{
  "arch": "quartznet",
  "model": "sound classifier",
  "dataset": "synthesized solo parts of chorales (CocoChorales)",
  "train_examples": 39062,
  "gain_aug_db": 6,
  "noise_aug": 0.002,
  "n_mels": 40,
  "hop_length": 160,
  "input": "log_mel",
  "spec_augment": false,
  "win_length": 400,
  "targets": ["instrument"],
  "num_classes": 13,
  "norm": "batchnorm",
  "activation": "relu6",
  "depths": [2, 5, 5],
  "kernel_size": 17,
  "stem": "single",
  "widths": [192, 288, 432],
  "label_smoothing": 0.2,
  "loss": "cross_entropy",
  "init": "trunc_normal_002",
  "residual_init": "zero_last",
  "optimizer": "adamw",
  "lr": 0.0024,
  "beta1": 0.8,
  "beta2": 0.999,
  "eps": 1e-06,
  "grad_clip": 3.0,
  "gradient_noise": 0.1,
  "steps": 11300,
  "batch_size": 64,
  "epochs": 18.5,
  "lr_schedule": "wsd",
  "decay_fraction": 0.2,
  "final_lr_fraction": 0.01,
  "warmup_steps": 560,
  "weight_decay": 0.08
}
Rows from block 2 of a small sound classifier, named by matrix and row number. Rows with one number belong to one channel. Each number is 128 + 32 x the weight over its row's rms, rounded and kept within 0 to 255. All counts start at 0.
Before each channel's rows are labels from the 100 clips, of 14976, where the channel reaches its highest value: "strongest on" is what is common among them; "peak on" is the class under the peak. Only what is clearly more common there than usual is listed. The data: synthesized solo parts of chorales (CocoChorales). In brackets: how many of the 100.
# convs1: first pointwise conv (model.blocks.2.convs.1.weight, 288x192x1), inputs 0-63
# convs3: second pointwise conv (model.blocks.2.convs.3.weight, 288x288x1, transposed), outputs 0-57

strongest on: horn (58); trumpet (42); note G4 (36); note F#4 (27)
peak on: F4 (26)
convs1.159 [146 118 151 103 113 157  76 141 109 128 145 101 140 136 149 153 130 173  88 115  96 127  74 120 135  93 124 157 118 103 138 143 154 127 126 185 113 146 107  50 138 122 114 135 132 155 137 122 167 169 108 165 103 217 107 110 140  77 121 130 121  98 115 105]
convs3.159 [125 159 142 100 135  87 110 144 160 158  83 128 111 120 164 173 145 145 121 130 120 120 110 139 132 114 146  83 167 142 140 104 102 148 124 128 143 128 114  94 159 117 142 131  99 129 171 161 160 150 153 198 119 109 104 129 121 180]

strongest on: clarinet (67); note D5 (47); note E5 (33); note D#5 (28)
peak on: D5 (44)
convs1.125 [ 93 132 120 142 144 134 134 122 128 143 137 137 149  90 113 136 137 137 155  71 115 135 168 100  75 124 163 174  94  75 187 117  74 125 124 158 111 105 101 111 140 168 118 131 142 147 119 164 204 138 149 120 128  96  99 163 163 128 145 158 135  59 128 153]
convs3.125 [153 116 110 166 100 172 134 150 147 124  95 132 132 177  91 167 135 147 165 141 102  80  98 165 102 168 136 119 104 184 138 184 148 205 108 106 173 118 107  87 122  67 163 164  90 136 135 118 151 113  58 132  68 119 141 151 148 135]

strongest on: trumpet (39); note C5 (33); oboe (32); note C#5 (27)
peak on: silence (79)
convs1.107 [145 155 160 166  92 166  73 107 124 129 126 117 154  88  84 147 172 136 145 142  48 120 155 131 163 140 119 169 142 147 163 181  83 114  62 145 127 117 199 112  75 229 162 104 105 148  74 117 142 140 114 210 123  98 161 136 128 178 108  99 162 128  91 106]
convs3.107 [126 118  96 241 125 126 124 156 140 153 162 177  86 182  97 165 192  97 108 131 126 146 145 146 103 203  95  96 113  76 179 113 170 137 148 136 102  59 121 149 150 151  26 137 113 127 142 115  97 130 171 110 132 147  89 115 166 177]

strongest on: violin (59); tuba (41); note G5 (28)
peak on: G5 (26)
convs1.91 [150  73 119  80 125 159 160 127 162  89 106 140 167 146 111  92 168 151 164 114 147 135 106 130 201 157  94 137 135  78 146 109 146 104 101 134 112 137 142  83 108  50 133 123 107  71 118 130  59 154 199 158 113  98 175 142 109 136 107 122  90  96 130  85]
convs3.91 [108 109 108 142 118  85 132 214 107 137 107 105 155 129 110 122 116  93 139 138 143  73 116 142 171 104 171 110 102 171  60 128 128 191  64 119 110  94 133 135 118 110  54 152 139  57  96 169 107 146  69 121 171 100 132 112 115 114]

strongest on: note C5 (48); oboe (47); note C#5 (29); trumpet (25)
peak on: silence (100)
convs1.26 [ 71 120 115  88 154 108  69 127  89 153 104 136 141 157 165 126 106 101 161 139 137 104  96 132 109 194 169 149 107 140 163  27 173  97 163 106 132 162 129 138 124 128 166 161  90 109  83 135 162 124 154 140  48 110 157  88 148 159 108 157 149 172 158 131]
convs3.26 [134  93 157 203 108  89 119 156 168 160 162 122  99 148 142 141 113  86 171  95 153 200  88 104 111  99 152  34 115 117 124  81 140 146 146 145 120 154 142 130 150 141 110 110 127 167 127  96 118 142 191 100  80 169 135  81 104 111]

strongest on: trumpet (98); note G#5 (71); note F#5 (32)
peak on: G#5 (71)
convs1.178 [158 189 162  95  79 121 133 183  90 175  94 187 127 161 128 116  95 162 113  75 104  59 103 100 118 145  98 125  95  66 111 131 172 107 130 155 144 150 117  77 215 102 107 161  92 159 112 155 156  98 104 137 129 123  80 145 111 116 176 152  95 112  69 121]
convs3.178 [143 179 115 132 184 145 121  81  73  90 162  84 124 147 136 175 175  80 122  71 136  67 130 125 152 203 108 137 185 141 151 143 153 103 124 169 156 102 119 162 165 163  93 176 127 150  87 156 183 116 117 143 122  90 134 106 164 176]

strongest on: note C5 (64); oboe (63); note A#4 (37); note C#5 (31)
peak on: silence (100)
convs1.141 [ 80 169 124 112 117 124  78 177  90 136 163 104 153  98 125 143 110 108 141 144  80 108 149 151 135 122  66 121 130 113 158 146 141  91 188  66 126 113 123 166  88 120 193 139 117 121  84 171 149 113 167 191 104 149 165 170 136 156 127 149 191  74 122 104]
convs3.141 [138 123 113  93 185 157 102 112 180 192 120 134 159 150 144 163  65 125 134 205 153 138  70 112 142 177  63  91  73 107 186 133 155 143 141 132 150  62 123 103 169 188 167 134 133 151 171 108 141 157 112 106 129 213 158 148 140  94]

strongest on: note C5 (42); note D5 (40); clarinet (36); oboe (35)
peak on: D5 (32)
convs1.127 [150 116 101 167 141  83 106 134 140 153  69 200 144 127  88 149  55 107  88 168 199 150 106 121 164 147 157 141 135  99 119 138 198 107  60 160 169  84 111 152 178  88  93 129 121 145 113 119 161 140 106 151 156 127 135 126 144 161 182  66  69 175 128 104]
convs3.127 [167 135 162 124 148 129 133 193 145 161 153 134 118 192  63  80  91 183 166 121 115  95 129 140  86 110 100  46 109  96 146  80 126 135 146 128  93 116  94 148 151 124 127 154 150 141 116 136 138 149 151 118 141 123 147  57 169 121]

strongest on: violin (100); note G5 (55); note F5 (34)
peak on: G5 (43)
convs1.86 [108 154 177 132 172 163 101 109 158 137 179 118 114 103 150 152 108 112  77 103 138 121 163  95 140 131  80 134 118 115 112 171  89 103 117 106 119 116 126 156 134 136  96  83 184 112 148 101  87 122 150 132 137  98 192 119 132 127 133 151 162 140 188  84]
convs3.86 [ 69 169 178 136 149  95 138 156 156  64 141 124 113 127 154 172 173  87 139 108  45 101 130 120  62 151 124 141 129  94 169 173 126  64 157 123  89 127  83 132  95 129 117  74 126 107  74 106 112 116 114 138 101  81 166 107 161 114]

strongest on: note C4 (48); trombone (38); horn (32); note F4 (29)
peak on: C4 (46)
convs1.273 [112 174  77  92 110 131 219 105  77 138 159 158  74  98 167 108 140 116 105 163  97 170 168 138 134 131 185  74 144 140 133 155 155  66  98 169 115  60 104 135 128  84 118 159 154 129 154 115 122 150 132 105 175 153 148 171 187  76 137 157 158  97  77  65]
convs3.273 [120 116 122 137 164 149  91  74  97 133  88  95  82 137 134  81 140 130 155 159  93  76  65 139  68 138 146 163 114 109 157 115 122  99 100 125 156 132 126 148 151 134 113 109 123  99 109 109  74 101  97 177 161 167 103  69 175 147]

strongest on: note C5 (64); oboe (62); note A#4 (29); clarinet (26)
peak on: silence (100)
convs1.216 [ 98 109 121  78 152 171  88 155  85 115 149 131 122 137 149  65 127 174 202 153 124 158 139  99 112 154 100 135 101 114 122 143  97 120 117 114  97 100 133  51 150 108 164 134 115 135  96 119 148 132 146 120 115 113 140 174 136  76 137 102 160 108 137 203]
convs3.216 [147 153 177  96 145 100 187 187 151 103 128 122 146 164 109 135  84 148 138 129 113 125  83 147 152  92  76 118 181 138 150  91 134 152 183 103 136 135  80 129  81 131  65  96 115  66 111 142 109 107 133 127 169 168 108 141 144 160]

strongest on: oboe (79); note D5 (62); note B4 (45); note C5 (36)
peak on: D5 (60); B4 (37)
convs1.250 [ 91   7 104 124 117 152 104 144 161 183 107 151  98 223 166 190 141  96 135 161 124 128 110 164 102 112 111 149 132 122 109 127 119 161 161 107 123 159 109 110 114 152 179  97  38 162 136 176 115 110 131 129 172 124 112 134 107 124 155 164 142 145 202 128]
convs3.250 [ 87  83 181 101 194 123 129 115 106 131 156 141  67  72 114 136 151 152 149 135 157  75 136 113 134 144  90 154 162 163 171  67 137 134 177 158 164 121 202  92 155 153 174 109 160 142 130 168 138 132 138 134 183 111 114 140 176 126]

strongest on: note D5 (92); violin (84); note C5 (40)
peak on: D5 (92)
convs1.24 [122  88 141 137 153 156 157 128 100 163 134  48 116 139 135 168  83 107  59 162 115 135 144 141 132  83 163 137 151 119 122 111 128 144 112 115 114 139  88 143 120 107 166 195 159 134 126 129 147  73 125  86 160 108 191 151 171  97 129 139 130 173  93  91]
convs3.24 [150  80 144 160 113 143 145 106 134  99 142  89 134 143 108  76 123 121  82 111 132 123 116 115 136 134 115 149 229  96 144  99 154 102 182 140 162 159  30 111 137 152 117  87 138 137 160  84 129 115  78  52 114 116  94  71 169 148]

strongest on: clarinet (99); note G#4 (84); note F#4 (39); note A#4 (27)
peak on: G#4 (83)
convs1.1 [132  74 149 119 216 108 225 135 118 114 157 194  83 128 100  95 205 121 122 131  76 133 130 128 124 133 125 141 129 156 118  84 154 129  86 141 118 125  74 150 119 119  72  37 143  98 179 113 169 143 179 146 132  97 161 184 163 123 138 104 110 149 167 146]
convs3.1 [130 139 141 152  98 186 123  86 214  98 149 107 141 140 116 117  80 135 103 168 107 143 117 111 173 152 121  59 117 142  99  86 173 155 145 135 107 116 143 136 129  82 148 102 120 129 114  92 110 132 152 127  43 132 125 129 112 124]

strongest on: horn (48); note A#4 (41); note B4 (30)
peak on: silence (55)
convs1.211 [137 117 140 112 176  93 115  89 119 122 135 120 112 135 111 123 103 125  36 174 134 159 136 184 132 183 146  99  92 104 149 138 120 122 117 200 105 144  92 131 170 123 125 106  80 146  98 180 156  97 136  99  94 120 105 140 135  89 174 153 125 124 106 105]
convs3.211 [141 142 124 115 128  55 160  72  77 143 147 118 125 146  74 157 137  77 131  87 169 170 138  80 114  75 152 137 124  76 155 119 118 109 128 120 170  92 142 110 141  77 129 148 138 161 149 107  70 141 174 130 109 140 110 112 131  72]

strongest on: horn (99); note A4 (96); note B4 (46)
peak on: A4 (90)
convs1.63 [123 111 147  92  54 148 104 156 114 144 123 134  63  98 118 109 123 169 163 123 129 108 112 157 145 115 128 148 129 163 156 164 135 155 203 187 119 145 144 169 135 132 110  61  85 123 107  98 157  97 128 116 170 190 122 145 139 138 135 111  77 118 144 158]
convs3.63 [107 145 103 136 129 140 125 134 130 129 166 138 105 166 188 144 130  97 139 144 127 122 128 135 130 132 166 136 126 121 129 199  52 171 138 129 146 162 117 111 151  88 154 148  72 140 142 114 127  76 113 107 108 171 160 106 127  81]

strongest on: oboe (91); note D5 (70); note C5 (42); note B4 (32)
peak on: D5 (63)
convs1.7 [140  63 160  94 150 141 116  88 122 149  89 139 126 176 208 152 116 145 160 116 145 155 123 130 151 122 151 158 151 153 102 128 124 160 138  77 123 142 133  94 156 209 109  88 167 149 152 148 166 114 159 103 129  87  78 143 163  84 147 170 127  77 144 111]
convs3.7 [112 142  87 117 148 153 143  88 178 140 154 118 106 128 113 173 113 165 164 224 125 121 173  91 154  92 155 141 117 178 143 115 102 111 141 143  71 137 197 160 172  73 134 134 159 132 131 154 140 137 124  90 221 110 125 135 131 139]

strongest on: clarinet (61); note F#4 (35); note G#4 (25)
peak on: F#4 (31)
convs1.98 [ 81  96 121 184 104 115 152 129 158 158 169  68 118 133 127 131 118 168  86 185  51 107 128 148 140 121  77 122 228 168 131 126 132 154 117 113 126 111  99 108  90 122 159 142 134  77 144  92 154 160 195  78 154 141  84 155 161 166 124  95 168  91 156 147]
convs3.98 [128 162 136  81  99 167 144 113 141 115  56  49 134 102 127  73 137  61 175 126 153 111 169  50 135 220 109  94 127 104 139  87 124 109 120 140  52 157 102 162 127 118 136 138 137 129 118 121 114 110 143 219  64 114 142 194  64 112]

strongest on: note D5 (59); trumpet (53); horn (32)
peak on: D5 (53)
convs1.15 [135 201 172 202  98 138 105  89 142 173 156 110 131 119 115 101  63 166 120 168 112 137 112  86 128 140 134  93 125  82 168 157 134 144 164 135 128 141 168 114  88 183 120 130 118 165 109 147 119 102 153 133 149 187 130  93 198 130 171  89 188 131 110 113]
convs3.15 [173 118 136 118 108 157 138 216 162 146 165 126 153 167 143  95 143  93 141 189 165 154  95 146 103 142  94 162 108  73 161 100 144 214 163 133 144 151  73 132 179 147  69 165 191 100 121 135 144 145 166  51 188 138 152 149 142 140]

strongest on: horn (100); note D5 (51); note C5 (37)
peak on: D5 (45)
convs1.70 [141 170 160 123 142 140  75 148 106 150 149  87 140  71  83  95 151 122 107 140  90 164 105 117 143 171 172 108  97 183 117  95 137 204 133  75 168 138 192  87 122 116 147  86 114 154 118 131 112 136 146 156 126  88  93 148  94 166 101 112 145  89 143  97]
convs3.70 [126 194 170 100 136 146 155 167 186 166 122 146 134  84 142 155 103  74  75 128 125 107 129 197 193  55 180  93 125 148 169 162 159 125 170 127 144  96 161 104 139  89 181  89 115 141  91 146 236  89  80 126 138  92 157 161 142 106]

strongest on: note D5 (52); note B4 (46); oboe (40); note C5 (34)
peak on: D5 (44); B4 (36)
convs1.10 [148  97 143 106  90 171 180 125 138 187  81 141 111 173 117 149 110 120 104 195 127 145 124 158  80 110 184 103 138 138 145 122 137 127 154 129 170 110  57 115 179 131 122 145 119 105 118 141  92 144 151 149 143 123 147 127 112 175 116 147 105 178 136 119]
convs3.10 [161 140 123  99 105 108 159 141 149 154  70 158 113 128 121 108  61  94  78 109 141 154 159   0 104  55 163 159 109 123 166 130 155 129 124 155 115 143 154  87  58 145 136  87 140 142 133 111 212 130 164 138 137 130 120  79 136 153]

strongest on: horn (69); note E4 (42); note D4 (32); note F4 (31)
peak on: E4 (34)
convs1.280 [154 195  54 103 123 141 111 130 150 114 142 141  94 112  96 179 138 125 153 187 145 142 115 155 130 100 183 159  45 136 136 210 143 195 105 152  97 149 169 154 123 135 178 172 176 146 116 116 121 159 107 146 109 102 128  96  94  97  99 149 141 157 138 108]
convs3.280 [ 91 114 130  76 138 116 149 150 138 101  80 140 168  68 136 148  59 193  68 109 132 120 132 142  51 113 125 143 115 130 163 164 124 101 201 157 110 155 110  85 147 107 110 202 128 121  66  87 189 105 192 130 125 175 211 176 117 159]

strongest on: note C5 (46); oboe (45); note A#4 (31); trumpet (29)
peak on: silence (50)
convs1.111 [145 157 100 120 113 115  83 124 156 188 189 136 160 104 128 155 119 126 100 135 119 128 147 109 156 136 164 140 115 100 115 112 108 127 153 130 152 132 199 171 158  95 142 163 135 128  76  97 170  90 144 144 128 123 118 118  88 155 140  74  88 151 154 141]
convs3.111 [163  96 172 104 150 106 232 102 134 114  87  99 151 130 177 164  96  85 127 156 148 131 134 172 142 139 192 100 110 146 146 128 100 149 109 106 204  94 107  82 139 115 176 110 141 153 136 168 128 119 128 194 111 129 202 137 116 164]

strongest on: violin (50); note G5 (47); tuba (44)
peak on: G5 (45)
convs1.56 [ 62 116 124 133  73 132 190 159 121 146 128  68 142 111 104 148  83 141 159 189 122  82  97 149 175 117 125 165 141  94  67 156 178 105 150 113 106 135  39 135 117 157  78 141 129 144 109 178 108  91 143 137 113 121 156 106 139 116 161 105 134 123  95 120]
convs3.56 [131 157  78 122 103 110 122  93 160 166  66  84 126 103 115  92 119 107 180 107 125 235 121  76  91  90  91 171 143  84 109 139 106 203  82 112 109 127 163 157  93 158 123 105 107 132 174 133 166 123  61 192  82 131 147 162  79 225]

strongest on: clarinet (93); note G4 (46); note G#4 (39); note F4 (30)
peak on: G4 (35); G#4 (31)
convs1.16 [102 118 115 159  86 158 150 111 120 142 175 123 128 137  89 116 173 126 128 148 112 204 153 183 106 140  99 110 131 115 113 144 114 116 121  78 128 147 163 104  99 156 103 158 121 114 111  78 133  57 140  94  83 175 153 130 120 162 134 105 116 117 135 151]
convs3.16 [ 95 128 190 119 170 109 130 121 158 145 137 140 103 118 155  87 155 113 100 176 113 139  85 114  87 133 138 114 153 107  96 161  72  89 155 177 148  95 100  99 170 137 120  63 110  77 162 110  95  94  51  95 133 102  97 106 162 111]

strongest on: note C5 (65); oboe (63); note C#5 (30); note A#4 (27)
peak on: silence (100)
convs1.124 [146 134 110 117 145 129  69 100  97 144 142 100 129 115 149 126 182 110 122 130 123 111 102 110 117 149 129 162 143 138  79  87 107  60 116  67 134 132 173 104  98  97 230 108 116 163 120 110 186 160  92 160 138 160 128 108 186 123 112  84 144 135  78 163]
convs3.124 [118 122 111  97 136 151  91 123  98 125 136 123  16 144 112 174 124  55 129 112 102 161 113 150 136  84 101 102 170 171 122 101 166 143 119  99  82 115 139 134 102 142 126 171 117 142 119 139 119 120 139  67 168 151  65 171 158  91]

strongest on: note C4 (84); bassoon (83); note A#3 (29)
peak on: C4 (83)
convs1.195 [103 201  61  77 189 120 105 141 133 148 119 136 150 101  62  96 110 164 194 161 141 152 115 138  73 155 175  87 109  82  78 134 106 115 137  65  40 151 147 125 120 107 139  90 204 134 122  75 140  90 130 156 154 139  62 119 118 158 138 155 134 102 188 120]
convs3.195 [151 164 124 132 116 160 115 154 102  93 140 153  95 122 107 161 125 106 187  67 182  81 133  77  71 151 103 183  55 128 102 120 184 105 181 125 145 167 129 132 158  75  68 131 102 127 124 129 144  90 107 123 138 188 205 174 131 131]

strongest on: note C5 (39); viola (33); tuba (27)
peak on: C5 (34)
convs1.196 [ 77  99  74 193 119 145 185 134  88 147  99 113  86 138 132 109 169 118 141 126 146 144 101 141 142 130 108 195  98 130 118 200 130 158 114 138 151 104 117 124 155  99 134 144 140 116 171 109 136 136 149 130 164 141 101 122 157 107 105 106 123 131  71 112]
convs3.196 [127  87 108 141  83 128 141  99 119  94 148  56 176 112  88 185 111 145 118 152 141 112 119 153 160 122 167 160 174  77 183 129 104  98 149 173 142 124 156 153 128 125 113 133 157 146 165 148 126 173 125 131  53  98 165 148  83 181]

strongest on: horn (50); trumpet (45); note F4 (35)
peak on: F4 (33)
convs1.97 [167 141 128 155 112  72 154 164 135 122 144 117 183  98 118 131 100 130 171 173  99 115 181 148 147 131 139  77 141 133  95 149 134 113 154 116 127  93 154 160 155 149 125 168 172 143 118  54 129 156 137 137 146 120  87 126 130 124  97 150 126 125 159 137]
convs3.97 [151 211 132 113 153  70 131 142 192 108 114 125 133 141 128 146 117 108 110 172 117  81 167 107 132 118 169 104 144 192 123  87 104 131 138 128 134  82 154 222  98 144 110 100 141  97  99 104 138  22  97  80  67 111 128  94 134  96]

strongest on: oboe (50); trumpet (47); note C5 (35); note C#5 (32)
peak on: silence (100)
convs1.230 [127 160 172  97  88 158  63 114  62 134 121 110 106 183 156 133  64 106 210 158 139  96 143  98  90 111 108 144 114 128 124 117 128 141 134 173 125 115 217  81 134 103 150  82 168 125 112 119 121 173 125 203 116 146 119 148 209 129  80 157 102 126  92 120]
convs3.230 [176 189 144 129 111  86 100 137 151 168  34 117  74  83 150 171 118 137 146 112 159 108 115  60 149 133 129  92 154 157 114  78  38 137 122 112 193 125 124 105 163 142 125  75  92 214 142 137 128  82  82 134 188  85 158 102  45 172]

strongest on: oboe (57); note C5 (43); trumpet (42); note C#5 (40)
peak on: silence (100)
convs1.247 [154 102 134 103 122  68  86  89 174 152 165 147 131 116 133 127 112 118  97  80  79  74 125 119  90 112 116 166  68 120  93 128  84 120 157 128 103  66 194 151  88 148  84 104  95 137 145 139 154  95 164 153  95 146 123 149  85 166  93 130 128 160 131  98]
convs3.247 [110 102 163 179  54 139 102 106 157  86 114 167 145 109 163 170 136 138 137 145 157 125 156  91 147 124 129  82  77 162 143  95 104 115 107  93 171 134 120 171 165 161 138 165 114 127  95 121  95 131  96 103 156 164  61  87  87 120]

strongest on: oboe (60); clarinet (40); note D5 (37); note G5 (27)
peak on: D5 (28)
convs1.233 [109 110 158 127 164 119 176 136 166 195  72  93 143 177 230 112  91 157 148 138 115 129 117 124 129 139 169  62 110 160 140  98  82 130 161 128  85 120 131 139 134 123 141 101  84 136  76 157  87 123 120 144 120 249 151  98  92 158 123 148 133 110 151 139]
convs3.233 [ 77 159 106 109  97 197 126 145 118  99  89 126 209  96 134 189 109 106 124 141 111 122 135 125 147 111 103 127 150  94 126 120 166  94  77 143 120 179 122  78 113  74 108 105 145 129 124 112 117 110 154 135 142 151 133 182  47 112]

strongest on: violin (93); note D#5 (65); note F5 (34)
peak on: D#5 (62)
convs1.202 [117  89 104 176 152 129 142 123  80  96 146 108 131 114  99 122 188 137 146 114 144 143 109  87 140 159  88 117  88 127 153  70 116 156  87  90 134 124 121 142 172 106 175 128 103  98  73 114 134 183 117 125 172 132 166  77 129 153 187 115 155 122 140 119]
convs3.202 [154 164 130  74  93 193 150  90 182 129 149  83  59  87 100 155 130 109 125 140 140 115 124 155 184 190  79 189 190 117 107  86 144 144 152  91  59  91 136 121 134  98 100 126 121 152 143 152 151  86 166 138 119 161 159 100 126 116]

strongest on: oboe (66); note B4 (52); note D5 (30); note C5 (30)
peak on: B4 (50); D5 (27)
convs1.134 [130  53 116 151 109 112 255 128 141 187 127 181 156 182 122  91 112 134 135 123 110 118  72 146 131 139 144 138 118 108 126 133 107 117 134 116 175 112  64 114 101  89 150 124 198 167 157 162 136 180 126 125 137 152 118 134 113 120 114 129 129 125 126 143]
convs3.134 [142 145 125 131  75 156 125 119 102 139  96  32 163 123 124 169 111  96 130 156 120 173 112 100 129 115 144 100 121 104  84 171  92 155  82 109 104 128 143  92 123 167 121 175 106  70 118 102 132 131 140 162  59 138 142 158  77 163]

strongest on: note D5 (86); oboe (79); note C5 (43)
peak on: D5 (86)
convs1.144 [133  82 132  89 125 102 167 161 179 168 113 105 103 147 166 183 103  79 133 101 147 156  77 123 141 136 157 151 158 154 163 133  82 140 179 145  76 175 119  90 139 147 137 158 141 151 127 140  81 106 148 109  98  98 103 167 144 124 105 144 140  40 106 149]
convs3.144 [157 114 128 175 100 157 124 116  86 137  68 112 159 177 128 108 109  80 118 119 157 149  49  94 112 125 159 126 119 122 131 123 130 119  92 127 108 175 143 161 109 146 112 130  97  97 117 126 117 121 147 109 101 135 155 100  75 118]

strongest on: trumpet (99); note D#5 (59); note F5 (37); note D5 (36)
peak on: D#5 (55)
convs1.2 [132 122 154  83 117 107 163 132 133 139 155 122 170 122 112 136 103 139 120 125 115 167  47 213 158 154 138 139 107  69  76 146 104 190 164 132 104 120 136  82 170 163 163 102  80 155 127 108 149 115 122  86 111 146 149  63 158 146  86 131 102  83 157 131]
convs3.2 [123  95 124 119 166 146 139 100 162 142  96 100 178  81 161 144 126 100  70 148 167 193 121 141  66  84 114  64 117 154 204 193 146 183 189 158 176 146 183  74 101 126 169 156 128 114  99  78 100 132 105 129 104  93 110 154 169 106]

strongest on: oboe (90); note D5 (58); note C5 (30)
peak on: D5 (57)
convs1.55 [184  89  91 109 190 153 138 124 150 157  12 190  64 162 210 123 114 148 142  95 155 151  84  61  99 139 124  92 119 150 128 144  96 196  97 155 132 131 132 141  94 132 161 141 154 137 171 145 157 138  87 112 173 144 174 120 164 111 139 106  87 134 114 157]
convs3.55 [139 112 174 135  86 171 124 231  87 134 157 165 167  87 206 140 138 119 143 163 138 131  86 124 138 181 159 105 132 123 129  97 122  94  63 124  76 188 172  93 132 124 128 129 214 124 137 102 137 119 120  68 147 110 163 100 141 127]

strongest on: violin (56); tuba (41); note A#2 (26)
peak on: A#2 (25)
convs1.180 [ 96  99 118 143 153 124 184 114 107  82 109 140 132 100  83   7 161 137 123 116 127 130 136 117 189 108   0 121 128 126 137 123 112 140 137 135 123 126  66 117  39 173 174 106 183  26 104 184  94 114 112 128 130 143 107 111 154 112 126 145 144 132 177  99]
convs3.180 [ 77 111  65 147 146 131  81 199 121 127 146 130 142 148 130 151 138 166 138 141 114  68 145 133 168  74 135 114 123 159 112  69 105  91 144 155  80 110 140 145 135 162 119 136 131 173 100  91 109 107  89  64 159 110 111  66 131  49]

strongest on: horn (100); note D5 (65); note C5 (51); note C#5 (40)
peak on: D5 (61)
convs1.215 [ 94 101 172 151  94 201  79 121  88  86 133 116 110  73 137  98 172  62  73  85 107  69 131 128 115 131 166 114 112 202 119 112  99 116 189 127 119 126 163 135 106 183 150 144  88 127 130 112 130 148 160 158 131 136 164 114 136 154 184 154 114 169 132  74]
convs3.215 [119 131 122 165 181 198 110 112 157 175 131 163  81 130  47 178 127 201 142 137 136 106 140  96 135  90 120 144 131 135  63 124 154 150 178 165 130  94 101 115 112 109 156 161 126 135 119 167 132 190 172 101 120 111 101 136 124 138]

strongest on: trumpet (84); note F5 (58); note D#5 (33); note G5 (32)
peak on: silence (48); F5 (38)
convs1.251 [130 171 122 166 170 157  83 136  95 107  94  89 102 111 131 176 105 143 138  90 150  88  72 138 113 170 108 138 140  86 109 126  92 106 156 144  90  66 154 100 102 130  85 112 146 135 160 185 114 108 117  79 128 123  78  96 164  96 142 104  95 107 153 155]
convs3.251 [127 111 162 178 145  81 109 152 110 111 137 111 157  84 140  63 152 108 113  38 136 111 122 127 106 109 110 165  58 127 104 160 131  70 154 169 128 195 159 134 118 125 126 171 115 127 140 136 189 157  89 132 136 164 122 138 120  96]

strongest on: note D5 (82); oboe (75); note C5 (44)
peak on: D5 (82)
convs1.214 [ 96  62 141 184  75 138 194  85  73 158  67 113 124 165 140 185 184 109 129 190  96 142 135 102 143 167 141  98 191  91 147  66 113  86 159 144  94 148 133  90 127 107 169 122 141 189  90 137  91 115 138  79 179 115 117 151  96 151  95  77 143  87 144 171]
convs3.214 [ 99 166 115 119  96 101 123  90 144 166  95  97 142 141 135 148 142 109 133 110 145 109 107 133 120 171 157 142  97  73 134  90  92 156 141 166 132 167  90 101 102 121 155 139 143  97 127  97 116 134  59 120 107 118 146  97 138 158]